config = dict(
    arch='mlp',
    model='image classifier',
    dataset='stained colorectal tissue patches (NCT-CRC-HE-100K)',
    train_examples=90422,
    image_size=32,
    crop_scale_min=1,
    horizontal_flip=True,
    targets=['tissue'],
    num_classes=9,
    layers=12,
    norm='rmsnorm',
    norm_position='pre',
    hidden_act='gelu',
    mlp_ratio=3,
    inner_norm=True,
    width=384,
    mixing='cutmix',
    label_smoothing=0.05,
    loss='cross_entropy',
    init='torch_default',
    residual_init='none',
    optimizer='soap',
    beta2=0.95,
    learning_rate=0.002,
    beta1=0.9,
    shampoo_beta=0.95,
    eps=1e-08,
    precondition_frequency=16,
    max_precond_dim=1024,
    one_sided=False,
    adamw_lr_other_params=0.0025,
    max_grad_norm=1.0,
    gradient_centralization=True,
    sam_rho=0.05,
    max_steps=27100,
    batch_size=128,
    epochs=38.4,
    lr_schedule='wsd',
    decay_fraction=0.4,
    final_lr_fraction=0.05,
    warmup_steps=5420,
    weight_decay=0.04,
    adamw_weight_decay_other_params=0.01,
)
Rows from block 2 of a small image classifier, named by matrix and row number. Rows with one number belong to one neuron. Each number is 128 + 32 x the weight over its row's rms, rounded and kept within 0 to 255. All counts start at 0. Numbers have three digits each.
After each neuron's rows are labels from the 100 images, of 14976, where the neuron reaches its highest value: "responds to" is what is common among them. Only what is clearly more common there than usual is listed. The data: stained colorectal tissue patches (NCT-CRC-HE-100K). In brackets: how many of the 100, against the usual share in percent.
# fc1: MLP up (model.blocks.2.mlp.fc1.weight, 1152x384), inputs 231-307
# fc2: MLP down (model.blocks.2.mlp.fc2.weight, 384x1152, transposed), outputs 231-307

fc1.696:116064152196094146095173099176122077154082162120110159089119162089158147131164137104095138107105129171126201119119137097141127170116188122116184107156070125111140173119160079106158164141143124182140120185127123136134072110136157168
fc2.696:120160131091093149127101112156132144100150146061150117124145096127131111114171152210163126106125098148097121094092170129126138139168140161023105074164131173191101065161167142158128183080139102140132125144163112079101140101113115083
responds to: tissue: mucus (26 vs 9)

fc1.676:085027147124134082142154132128168065146094139130176165099095099099140128093175102071135151108122130142130143113145137131161126112138104078098123148119143134124092119088084163156132198175129105106131138094121102169190144176145164122
fc2.676:109132105102103141111154164105159125114140101161116189152132110123199139145150081120130155169112137135159090141117113117060114189086110132194127127153053123132174121167113132103140137184127144140164177178166178101123153106122147149
responds to: tissue: cancer-associated stroma (49 vs 10.6); tissue: mucus (25 vs 9)

fc1.20:122109100110128126118154173127172110127110169144098118120120130106148091152163097185133142133138069111135119166093156133165106180160157094155194141139118018143134164149100162180123112133106131182062129148105137107142135097103121172
fc2.20:140143113140121189094120148109159121131137108181129161168130157090171170168188099105188148137173122169107132126162085122098143161118130124167101108120117102158135106118080116089126170202122141130127174142133150128102137106152203135
responds to: tissue: tumour epithelium (60 vs 15.1)

fc1.627:101109101128089134104073146187137097117098106148148092056083129116169180109141059074107169108072110154135128121147192168175152123112097093146141170138134143109125155187076160043114150096145109140145147097206155148155224127087138214
fc2.627:128121142176150122184100106082102185134137103127173135148168119114140132144088154118099149208108138135142097127152051125108126143099092183170083165090177163190090130162124100130080139102170146062096118127064145098079062116122107148
responds to: tissue: cancer-associated stroma (48 vs 10.6)

fc1.127:131151126154133145101160127104133157080096139091132134102129095105120073158112122110126119114101092070092209148190137132139119101082047102107169094116122116185152114117140058125110153130061180114100155095141139144085176139176113132
fc2.127:140168103153110189101134152116149140123149090159115155175152145101164165141197118108189125126151086140109131129127099150132169156060088121201132093130113101142141089148070106060115160166156111120114204147125174102099140114141167143
responds to: tissue: tumour epithelium (51 vs 15.1)

fc1.164:138113125190182201168129126144000160147086106097126097133176127125190153166066158141062158146116117130136092109180093112169120104076117154107122151128145117190105152104137120151070156114133169148093083095105196109143110116137126131
fc2.164:165123113082119117095102186139171104138074145105153145090124141164068102100159077093165188130120152153102118136190141153079086149082107131084170151190115137133135112115122114128172149166084104114144130157112146112094188118109161114
responds to: tissue: adipose tissue (51 vs 10.3); tissue: mucus (26 vs 9)

fc1.576:214120148154139145088086148129142127126143093140089082168121116143112193144148131102134148113136136094154094140143138109160109108128193120066122135101157159127088153150143099108073126125150093113177110131137183084125112127116147068
fc2.576:091111138114127150153129154127164087100150147140111136163098132115145132097174066112170172102146098129075156098112127116102138118133138160160138182156140098107174106146080095112170137156168144133131197181165130124090117108155170154
responds to: tissue: adipose tissue (42 vs 10.3)

fc1.105:143088125089093100092134103105138068110085118160117104134145136116120168110127089162118071103092183114094089146140103134132110164125074155121130126051073171078098122100104097130120146129170126129084096098141056120120089190115102159
fc2.105:083165078162133106075187178136130163145118087146105179141140158149172118177136098082106117142137127094082115106102124097131148104105170138120130106119159100173163133101159129088106168056097141041047129105100123169153147116109077166
responds to: tissue: normal colon mucosa (28 vs 8.8); tissue: mucus (25 vs 9)

fc1.188:160126114130105141109191183124133103157191128103109102169147085145144128125178185041122135145168115125136105146101191115180158120082078134085084118107133052142159094145115116101184143150149145082122090128094041100171119113102160093
fc2.188:147116167156092136021096090146132145128142105067094152085167077154065098133141143143124117145146159148139132039134139130084077151132098162138116151142146190187122137106146101129123091100185075085151137091099119089130102148156140147
responds to: tissue: cancer-associated stroma (53 vs 10.6); tissue: mucus (25 vs 9)

fc1.515:080174142137153126135089152120109162192169131176109162180143107119110145033145167164129113090104114172125098150188092140132128125099086178134191087127115135145120136122161058167080124141149144109067092096123169133138151125133153123
fc2.515:107077101151147140176130095128055105092116098127168111138148109180201147120076096111138085151156113051089147130109207150120171154095174133141130099104144082154146132124160113081107169075071180129102135131132110136084196134105053155
responds to: tissue: normal colon mucosa (26 vs 8.8)

fc1.351:118073131139116158146137071146090109118091079094189069123194151173163097153108078117112110155122081185120115106111114061097141163134120097088081148173174143140114136098151174160129114129154146142161191161102120122099139147149134123
fc2.351:129198174076148063110150137138111064098139158119086126153116133137058127066023190175077171180177107121123154173125146130090126140090133107124119151204095118091131173131162123139195115179061113115118117169145155114083130115151098108
responds to: tissue: adipose tissue (30 vs 10.3)

fc1.671:090107152155103139088119141149143128142132151124131086089088118132120132114100134187110096097128114121114099179123106138106137142129138146140172120099102126111149106090109134107083153096178112160084141191140136096114228161146093117
fc2.671:113122097079136083112136117107108133121125140186157101100166142126227139128102185129102124102069148174102110148097173091154144121091129191150118147161108062141120101153165149132149115133111145184155118113135123036130199102089110165
responds to: tissue: tumour epithelium (54 vs 15.1)

fc1.44:085145161103113116162054095131113125160159170201115118106086180094064101130100197150127114142104132124127130150084114138093133090095124114122174217084118101154142127143118109143146133142073086135144187094112151185132105138145215146
fc2.44:172138104160104168216107156060162137124145145135163159130119138115141112135109067135137148086171151125165176123136105105091144118119144155091116095156101110148105193143115150076161144099086125160078140154082137107162162114130122151
responds to: tissue: debris (36 vs 11.1)

fc1.405:153152184101151108087081132120147114164165106143118181110151087113117106139141139163186138146103109088120143144121104109094124128084072177121151095073129100135098150143123157108138174136137124135120095107117158122139154153186100082
fc2.405:121141037150092104088146178154108090148147132117082141112121137140152193066091122077121151130143122140134123089129154169160195068107189123175066073131130154155079134151118167069138141179127158145136139143192078129178122172100047105
responds to: tissue: tumour epithelium (37 vs 15.1)

fc1.276:106108105143097138121131125175140082136152132099123103111119129110132145154153162005187119070108146097103179149140107106114129069107092128086096138155130110128097089169095103129124113130075109175108093144141107126161108153082128182
fc2.276:072123126095073148135147132160205168109086145158110211119121173164158127133117022123123152152158169128141150119145107102107094150158106110172136155105081151153127126103120119134118169190114141139150169143182153120143121123107184155
responds to: tissue: cancer-associated stroma (31 vs 10.6); tissue: mucus (27 vs 9)

fc1.653:094126094091114126125159146133078112167109130149173108059121115100107142087104071089147085093160179081147162040107106171162073129134145103162139160138136100148052091140143171146177184176130103127131170127140142093128169142127176128
fc2.653:131130106144121135157141126063144116138105123131131149164130123078108130129151089179136194149087115146126044158132106139151134178130147145150167157120092138142113180107150104113104201149145089095117153145024135159081117142128137105
responds to: tissue: cancer-associated stroma (54 vs 10.6); tissue: mucus (26 vs 9)

fc1.437:121123140084183155123172118128129091111124115093144120137176085110156158085157120051087114101101156059130112169143167107138197158167062115120129111099184095110117157132116141130170123153146106128146138093239107157176156079122158151
fc2.437:141133155140115115120087154134108175128111142166141105106089134170041126131120140177077162140078142182144119170120116053107109156124195070093171124161135131096116112096191095143088108124138149145099065111122140189117169203159119082
responds to: tissue: debris (32 vs 11.1); tissue: normal colon mucosa (30 vs 8.8); tissue: lymphocytes (28 vs 11.1)

fc1.169:132145118176084136101119169073150101151155166107134122089134146119128139097096118142126118156076082108146038101157110125154033170148182142156149145099079102111127158155170135129101172189126130148196134093081153173079115108166160100
fc2.169:118160124159112189114148156099139128145147103177111159176144140107162167131200093110169152143158086143109128135164075138117152153087111150185099128121117123131145105122073109088132165203139125110120204150140166116113129130148179144
responds to: tissue: lymphocytes (39 vs 11.1); tissue: debris (27 vs 11.1)

fc1.7:102132100108127073131109094142198162145093142180143152127114132127162081122127140104166161106126179165074145103129144183149157130139104095115123071158077095088105123146116118135100099082047116105178160143125118095112108121106154163
fc2.7:081134137122147168098066122134082094117156134119137090150108208124113149154214101173134127119169108110117169180200116131067090105134130090144050083160142055107127137118060154094097131178149130131129158135148119102119117096119194074
responds to: tissue: mucus (49 vs 9); tissue: lymphocytes (39 vs 11.1)

fc1.506:168056070070156129111120164133124080157208168112113095191158121130121137112124096128105102087111118090122148129099168110110174100145105088130135152089111175103200147152133146132104158102162109132084157084132098162172140107146112149
fc2.506:107106195129150065129116103124136205114114166138140112096118166132053106103120162151087184125084170154178069124119078138111130119123152145110105136155144137137094126089153096168151098124135146088121075094124085167126190195125120121
responds to: tissue: normal colon mucosa (31 vs 8.8)

fc1.459:087161146106137142038079119091104082160110147116096119111072143134116138131158088106162175201147123128153044206089170178102147163128131103105147130138094117154111151161104097134125112126143146161099115161066201077158145133144094171
fc2.459:105145136119131150092137193163144104100116092159139191179167161075174164143169107126183149147182133103103112138146098111133179115126106084097099129125098115113167102113096124093117149188166128156117089130095138115170124116174178153
responds to: tissue: tumour epithelium (53 vs 15.1)

fc1.398:167082136134142170189089092108176120123116103131111150131135149123117164081130122101147104142179151132145138149123183119109137174151108090138082116084139103145153147125104085116107082145187127083128142161139074131090119116145134138
fc2.398:133085079122083091199176151063130147184097132162107159161142170107099112140079144118061127086151172150058170119102187135123141133142168113115121094167136169114161096143204135117130152128083119108099113068165163118090085125124090094
responds to: tissue: mucus (27 vs 9)

fc1.144:185137136152112102136127112100088106175160140167104136179200126132134137135153065174078139128125149024129119121098110141135110079119116137126113105096146148154104113116165107167140137113109162145172016121092139054136114113124108142
fc2.144:113123119146121092128131075121135071151129067076199146092113102101102056024074102095137128146068114161118124123135100171230108107138183098154080165139147137168125121154115103159104087139116142182161155148164089098146127124147116125
responds to: tissue: cancer-associated stroma (28 vs 10.6)

fc1.620:112095171174129128145185100124142157124124106125128130084089100133109162092079177126122129148161136085142134121105140069180084158055165106152094141079129170161096199139161123108178151110133133115109071173068210180131116100081114076
fc2.620:095121117135174109138097106127043115142139164195136129228164102183106103139086138117135175150150128104134116130140124100125070096085120073126134158128099124024138175129074096159142098144167147138148080132079158092169110074147152091
responds to: tissue: lymphocytes (38 vs 11.1)

fc1.668:130113165121140138126125120147191141153134148123155126097125126140138125130136170160160152131168125104139144096066120065122140123115157161156197170092128141142161129131157086209082148151110148108074151120131108191119210137137073040
fc2.668:170137133118056155109071106163141114097156090159138127156130138133171168149182158125150116125096078157104127148069108100109187171083115093155110120182170066121110161131157126105156142127075103108131167127094138039108155119179182149
responds to: tissue: tumour epithelium (72 vs 15.1)

fc1.418:149113132141051128067087110158122144183087133100102133127163122110134098159168145039194202138124160088138146112086165112076161077125130133108157078098153152116123114138112132161161105077094068175105094152072096193111150189133134156
fc2.418:085135145121087113119183117168155118117139150167169189138163127128199128093132058074149091124108182133137147160130074127140090156098125123144117132091118211163162156129156111160118098144146182114143182124196160163126108113088163134
responds to: tissue: smooth muscle (41 vs 13.4); tissue: cancer-associated stroma (26 vs 10.6)

fc1.161:130141180092116120145109100093150132134089147170102114086090166116095171118151157146145139133093108115179074136147177130124108167113142162172138144023090147120145131186112150144132112159157127093127092082125132133176111153149147083
fc2.161:087083096117152069181158119150173124110093121192124155148097141110167137161102127070118123124105200120119152146129178119069166133125148085172151082128113191123113192102087176115088156101099154158098173124184127165121170130135135110
responds to: tissue: debris (36 vs 11.1); tissue: cancer-associated stroma (35 vs 10.6)

fc1.265:123131157145119068107167137128086125122133117125108118134096115107207103117129077112171117095104111131154201120116147178151177135084137058088104143101186114115103114187138172084213145142089121130201098119193085185140158087111153148
fc2.265:140117150113144091157123077126149106122160166076103134116126096124111082121043187154077093167062130119140110106120151098130098141141147100096149109102145148158096123131139125175075176096131151129122084142067099141116085175075110092
responds to: tissue: cancer-associated stroma (78 vs 10.6)

fc1.553:096121117118148172115188153104062145158173118132157075111101200184145158110160129095164029085135201090082152059102103099145156114128086151150091112144097068201129102106154227171171146192108148160210154151117154089129136129108127152
fc2.553:110102120148071154136131082143140139138059111165135111091140166098068096098137087152138181167114097175122096129153133127124097160153176127139169185148097165159089167077140082102097193136099068092119134119069122129072087128141169108
responds to: tissue: smooth muscle (37 vs 13.4); tissue: debris (31 vs 11.1)

fc1.281:145127106135123119123120118099137098106087116089113155139120129100141178169101109155161142087137130111099103095160137134173112151121202137122081108119106113104152214164110215123122142119083151143148096153085146115136097152168110120
fc2.281:059089088165113136135126131152112156083175185125174074088118159083182189129112102146121072156082137085134121133143144119148151105104077130096140097163131178103101138163137184137138152136132145150121133089208103099138208135128036191
responds to: tissue: normal colon mucosa (39 vs 8.8)

fc1.384:109137150130114148077144142180093146136149123131112145149135151110157101175137187089192157095135138096127187138121105147102155089114122156146130125095119129173100102150088122128124102108108079165042077106097103135175094123120135147
fc2.384:069083110075101057161131088186164147103070141097144181108112145156140126128058038065145113120127178145142169142113148080126117166218078108136144125145113162168116134119163130178079119143134163166120156167211129124156114116089112142
responds to: tissue: smooth muscle (36 vs 13.4); tissue: cancer-associated stroma (31 vs 10.6)

fc1.763:096095117113174190140131138099104135118152143101128140077180091100081160102168093120146095100136150124077129088121079174160163112174071141160140118095087117185141109162155180156170106157142159156157109063182119142143156113109129150
fc2.763:160137116142108155110083131123151132188108166112123076150131112134032091146100143175083219127099123144127080128110116054096107158185166103153142143168146125126107193049169076143125157081138113124126073127091151179078107168152091108
responds to: tissue: debris (54 vs 11.1)

fc1.728:098090168142081172137123118182136089094100142166113161135103152120151149171164148114124077130078182077107196125152128119130115117154133152111122175142165117181157147104154165126144114114151105177127085127106107113124166132116184165
fc2.728:162141097160102148133122159081155180097184121164083161115096101128128153148152092179179159164123103137148113161182090135109118167106199098170130082153103144090113121155069109095152155149115141106161202175095127141144090116156159126
responds to: tissue: debris (27 vs 11.1)

fc1.350:153116084125156150178138069139140092133127135121101156147097080166141208113168175109112079114181118097191101146119176201113120174143166127174124126000136127152125127143096118169121116141148109116103123147132112202132133118125122077
fc2.350:119081089146110092158134179116192166167103084151118158171113199100123153179140077077098110101156164105099170113147194110132155094142153113153150084152122131108178150130139103127120146138138160142079123068162131150098149151105095074
responds to: tissue: cancer-associated stroma (47 vs 10.6); tissue: debris (43 vs 11.1)

fc1.732:135111126122135153151061155115088147154132089127142136097146147139141137084087140171115144120110107116110080160178186133155126174160150127097160085115107131141156225140111091113139084129157119171145126129150110099159115131151161084
fc2.732:119155128147158067131159082160076163121111142148098167124068070116157145120124085180096036127110128095121149153118123081150124129140157124140107180102095144089117198112124182120151059090067103102151128111103205142147122132144141119
responds to: tissue: smooth muscle (48 vs 13.4)

fc1.93:126145153150114079074147171093168121170165131105096127139143151134122188127138167141111118107126103132148140113119136145110173107164114139139154085173121085103107115094128135099100147131122089119175126165056118113135114133112133142
fc2.93:109146157163116141101152119106088117150153102152131154132155122128143146122163115144194145153165056154103090110161091170109136172120092139158097192118118129193167115136055114111119198189164127093119189131131150090150139136156178127
responds to: tissue: cancer-associated stroma (35 vs 10.6); tissue: debris (27 vs 11.1)

fc1.73:143139208102125091086122149143129141175134124191128124147159118151091102106141185209142173102159108151107120112070164028067134111126137182126170142114173114136154088095168060148108155165141137099096139105089118110101164094119127117
fc2.73:099147123118111169108094122170065132120159105140176138153148128135148179152129175105164090173098106097092121133036143124142160191035096133162123136096172097160130137123162098053156196124085150112100143150120128067125179124166131173
responds to: tissue: normal colon mucosa (42 vs 8.8)

fc1.102:205150139130107116100115172118195080133109154158144116170075091099100165157082124153121117077060133059160083120139091151090124118138153106137132127146137166067110166089110116056078173128133095105145119127132149204121090136074112136
fc2.102:137152109188175199164162176105105116134159110152103172123083131106176089146172141166170124137189118121171094103102112139111133170129117160197103115122126115120128122104067119092099134159141126051089194115132186092126141136111192113
responds to: tissue: smooth muscle (43 vs 13.4)

fc1.327:105118176147110093081114138120144129164035177054142127069115145105133161108158163170143163115154089098071101115105129041144138109149149111141165144098162174129112116114106153154117134149149104108051133162092107169084210156133152090
fc2.327:141086126121122113079109098144097136098110109154160087094158131132195142165148195117100080077069178139115112149098155069127109120094147168126100151190191148127112188179236139171110055089106111102177163119157106159131160092148129103
responds to: tissue: tumour epithelium (45 vs 15.1)

fc1.456:125059134083109152154128128117139085166085130116103111150175092130113118180163117165157139104114137094124145123110134174108165093154118115146145096144102072156098158129131113167178153147122152096183109090077187120114134123047114165
fc2.456:119160124160116183116151157099144125152154105180108170173142129119153162121192101121179153147160084139106124145161074137112161160091114154186098130121107126130148100122056110086134173201131127109118199149134158119119128136152176153
responds to: tissue: debris (54 vs 11.1)

fc1.491:122157166122137213132132050167140143095156146112092144129127130184141134157114177154104124113132062107121177140145080152095121094053106090115117147160084158138057158157109198136134132150079120159157098135170120166126059124149109171
fc2.491:066157133113096104148094213102183109127139113065158125124150131118154120152166093117124174141141122187127105116069184111172150170156109171091140115137142147138149155152080122079176090110177179129096171139099115125173162107132132110
responds to: tissue: tumour epithelium (37 vs 15.1)

fc1.9:078085087096133125148125125147093100129128196068195115104119116087067195095186107115193086103148155105066146067144160191175156103170047114158133100115090117123065107158125156118145037154139146133184137082152126139165159142114166173
fc2.9:174112107107138091115111099098171169146109174125118104150123090128073065128095164138098182090062159102146066115104137096128102120149147124149143150170148139140103176080170103184130115064162145148136063148097132194088107168130095112
responds to: tissue: debris (40 vs 11.1)

fc1.673:143093133199122139114150088107111094160126125067129107155131110120168126143147132100164227112126092130090151054117119141186115153045130136063110134160190132098139088146118188140114151153150131104154138121071149109178146079143154140
fc2.673:086211120094121072119119137197165096109089099095147161151171123149173116106059091126090100177106186153150149188119099104113077126198110093136151186152109120167133152168211098140177130119077131079173172139175126107102110136097135081
responds to: tissue: adipose tissue (39 vs 10.3); tissue: mucus (31 vs 9)

fc1.311:150150145088164149099112184093083228092101141112130130150129137156089147112135143156142125113142160140153086124147027171149127080084152170109227146096099072156129134126166104130129171107066163136093123089044153170128085146103092147
fc2.311:142149087163092209121075118129166102096121067141095121108149132135063106155120109104076147151130165144159109132179131124108111139154100096127185135168132146123118168124155110147132138139152135155142112152136105066135167125166113188
responds to: tissue: adipose tissue (74 vs 10.3)

fc1.641:119095126107137138078151145092105147211148097176167098113103110156119154081129109121144090131149203135108128095083124140130128152101117133132124169086122095179119083178159251124170172155105122159161161170185133087125149162076139107
fc2.641:101114099160110123151172076133156102115069105117124140098122115108101102109118079142138164144100117176114066124167108140114087145175177142147170175139138170136110156102156079103110197114106072088129136128058123139083097115137167088
responds to: tissue: cancer-associated stroma (51 vs 10.6); tissue: mucus (30 vs 9)

fc1.252:131143155096104150115156127133088129148063125127122098042059140129137131079142098142181120098124118088075166125156170200139148096164114104151124162140158097133083083100141144101143065087114118146215147081146128149115190099124154179
fc2.252:143129106140122098133119156085166130162181165119142164162115098108137108104117140128077177192073128121153051085149070095085105172080110149146164116133125156180171159115159095132088185148175140115131143141059137143077071171103104116
responds to: tissue: cancer-associated stroma (44 vs 10.6); tissue: debris (35 vs 11.1)

fc1.562:161143122140172162133078091112049170158095087161150221085136101136045144053128077171139106111089105138136140110135129196125105082103139128147177115165104134090111095108137142167129096106067127174104160111164115129111116147110137192
fc2.562:201162139131109136145127187163093134110075098107169107157140093099055088124161080162173099147136102085093105089135074179123130155049143132119122160105100072104113151108095157042074150083159093072106096104062110143114152107157142161
responds to: tissue: mucus (49 vs 9); tissue: cancer-associated stroma (26 vs 10.6)

fc1.69:116139146155094064112165169106190072168087141108173129130092075115124124120139086093196183155127069098139167083177171210112133146071143087192101108157170155087102126146148166119123093125119080110145146124120095128136182105143138153
fc2.69:109141097116159152118112155080125107149151095122130122149148112088153171126135113124130179156125153128128060107117075133053139134113074137177139129107161139154168147168113119118089149149187142064139179183126187127115100129062152158
responds to: tissue: cancer-associated stroma (58 vs 10.6); tissue: mucus (27 vs 9)

fc1.609:131083140091155168102098137103149136071094163087118140129119124139106105151120157144162170152103081124100133121127115089099188109116104126139191103100132122109116136109150131162096120124167147121112161151097166176140147085110181133
fc2.609:152088204142157110171097123146136153190108152125159114131111189140162152160134171110158140183091084129140110147070112139141128138094143107155151101131087150176135139091056106122118137076168126109105102129040101149117163200125119139
responds to: tissue: debris (48 vs 11.1)

fc1.460:137132164142094102123151074110102145164095121068157098103103097120160161182067108190066143128147108130118086136183100155121095164085146161156134166101110153140125126102116150164120076130086172177145088205180145096139213155151115106
fc2.460:025129119119155112138157113095086143141114134197132092174166166157207144132162095092146128144116124096074087132063171131124198159127110118107151139140132116127134119169142121071182170124110153130124137103120120124116154128093151144
responds to: tissue: normal colon mucosa (29 vs 8.8)

fc1.543:122096095080110091095096104126157107173043127167108190166069177095075132132181122168164126133151174154168124135097180114075203056122095127140073115137119151151120135184130184128114127194135096097149116137138073096103167113160131161
fc2.543:167150138179181140156176176151128095108164122105068118083119131163118144139169115159104125159114173185145098110130074083172108103092115136148129095115123170079087146119139102096119086174142128169199179101190125081139119086109115100
responds to: tissue: adipose tissue (62 vs 10.3)

fc1.284:095117100096198138124141151123132099120134182066195084102097085106097171120158160171137107114119107056122134079130156139174193098137052117155091100097137126092095137140136140139175062137156132144162114116141139133207136126176127170
fc2.284:156131165149105070106101140099158177123134146145122137112092120154097124144129159125107184095056149118146064115084131091120126127106173128134172180177143157136151131099164085176113156110201161132116100122095113202104131190149091121
responds to: tissue: debris (34 vs 11.1); tissue: cancer-associated stroma (28 vs 10.6)

fc1.683:104136146117116120167015133124112106152163119229103132151106202111059104135103115149142106155107135108177090140086142155088115081129096163148150230111133096131175148163133146112138181194106099089166135083117182110164085129122230147
fc2.683:148101121152103161206143099123193117153101098132175161098097157094116108106108095076161125104160107146165196103133162138107171133115142180111125145124134182171069156090101154119108153102080113177079139139127108160147173160113117222
responds to: tissue: cancer-associated stroma (54 vs 10.6); tissue: debris (28 vs 11.1)

fc1.151:047165162134100111172128098187116091156182136132138156105115151100111113058138136160183089084130194127122118129111109088115109092077142099088128213062109159127102148157116127151191157139049103178165196135094193135150076128130179123
fc2.151:128099090189066109194112143068086126089135114156134145149105152110106087142104058123134135122136142122164167117134154129129100097160156167114136098168106144149108135100175090111130107099116119166110118130117118047131154107135087126
responds to: tissue: cancer-associated stroma (28 vs 10.6)

fc1.329:063104122068124130103140069125104135067116168077101068092131111108071146145128087139107057126126124110104194101139109144139140139127060126159102092121174061102116169159089164150119110118127163167162139122169155112119144079144170186
fc2.329:123102180094111091126119106099113222172113116182125120153113111184123152093157171086137169151092103112144110159076097107124125147123167134137184115142073154108175090068140101113083117096192144106075123147049077178116132181181104162
responds to: tissue: normal colon mucosa (44 vs 8.8)

fc1.426:070104131094109122151142091160141088097121126157128130156188111111168134124117092085200023116166112068111137098148173153186171126179082129136105139122152143097128103176124177169186130165117138154146143092178122149165090096112187214
fc2.426:128116136111100115126065119151155185136141171171146136133079120165050122122071142157111172165114096165119105161123143105109116140140196083131154109175122162098103131094181085132101104122146163131120083130076131161143157192166092122
responds to: tissue: normal colon mucosa (31 vs 8.8); tissue: debris (28 vs 11.1)

fc1.229:086109141088157177128105169146155111122160174129110137196121138117098076069166114114077135139157105141098137119139123181105186126143128157113136177138121052148175036184120106124122130113093168160125092136142114080155142077100174142
fc2.229:158183156138057148075096170105117169208100164147126164138160081115136143137171128151185133149106080169144108071183104058128104149136049146188166094112104168113122068098112129153168103182155127125133105123148226100109078119169107142
responds to: tissue: normal colon mucosa (29 vs 8.8)

fc1.333:079130147139173117136075101135156105102121104114082094062110116126092124122136109111155161159123109086167094158138129156107135159137118145157155187060113115072137154184141109121104041141182140087109106109156183072151082093219148099
fc2.333:127201119160104176118142174110175129113138075162141179148135153103156156132179098115156151161150108127137170150160111177120174153103123113164094106121130123136163111114057142093121151168159126096092169167134158152150120150178191118
responds to: tissue: smooth muscle (41 vs 13.4)

fc1.723:106140169084128136159077171119104140146092125153157186168071173182005169105111141155131149163052131119184088196115116136121103129137122172140139154106133082133109164137105139092092109133118083120116116119129158100123136141084126170
fc2.723:175130162135106076172125144152153096148070101131190146126120156119152159094050126121153142094111126132153144151056136139108186194126148097115118119075092110131151180045094165135106183097106184164096074111111132154136153131146108175
responds to: tissue: cancer-associated stroma (34 vs 10.6); tissue: lymphocytes (31 vs 11.1)

fc1.355:139084143121101147093187114122093149140117121187106091182119132073106146138149146159109121125091164153155142153156120139143191140110106142096143170123120092117118118149197174128147172149156135175119196091104092175148109158147082175
fc2.355:151144135117160106117131141197149075105107172088091123092142162122064110079060112151084173165149160111114136121138136139117103119144115064138162133127099141105129184143147082160209084165110152135168095073149148055131144113182121106
responds to: tissue: adipose tissue (49 vs 10.3)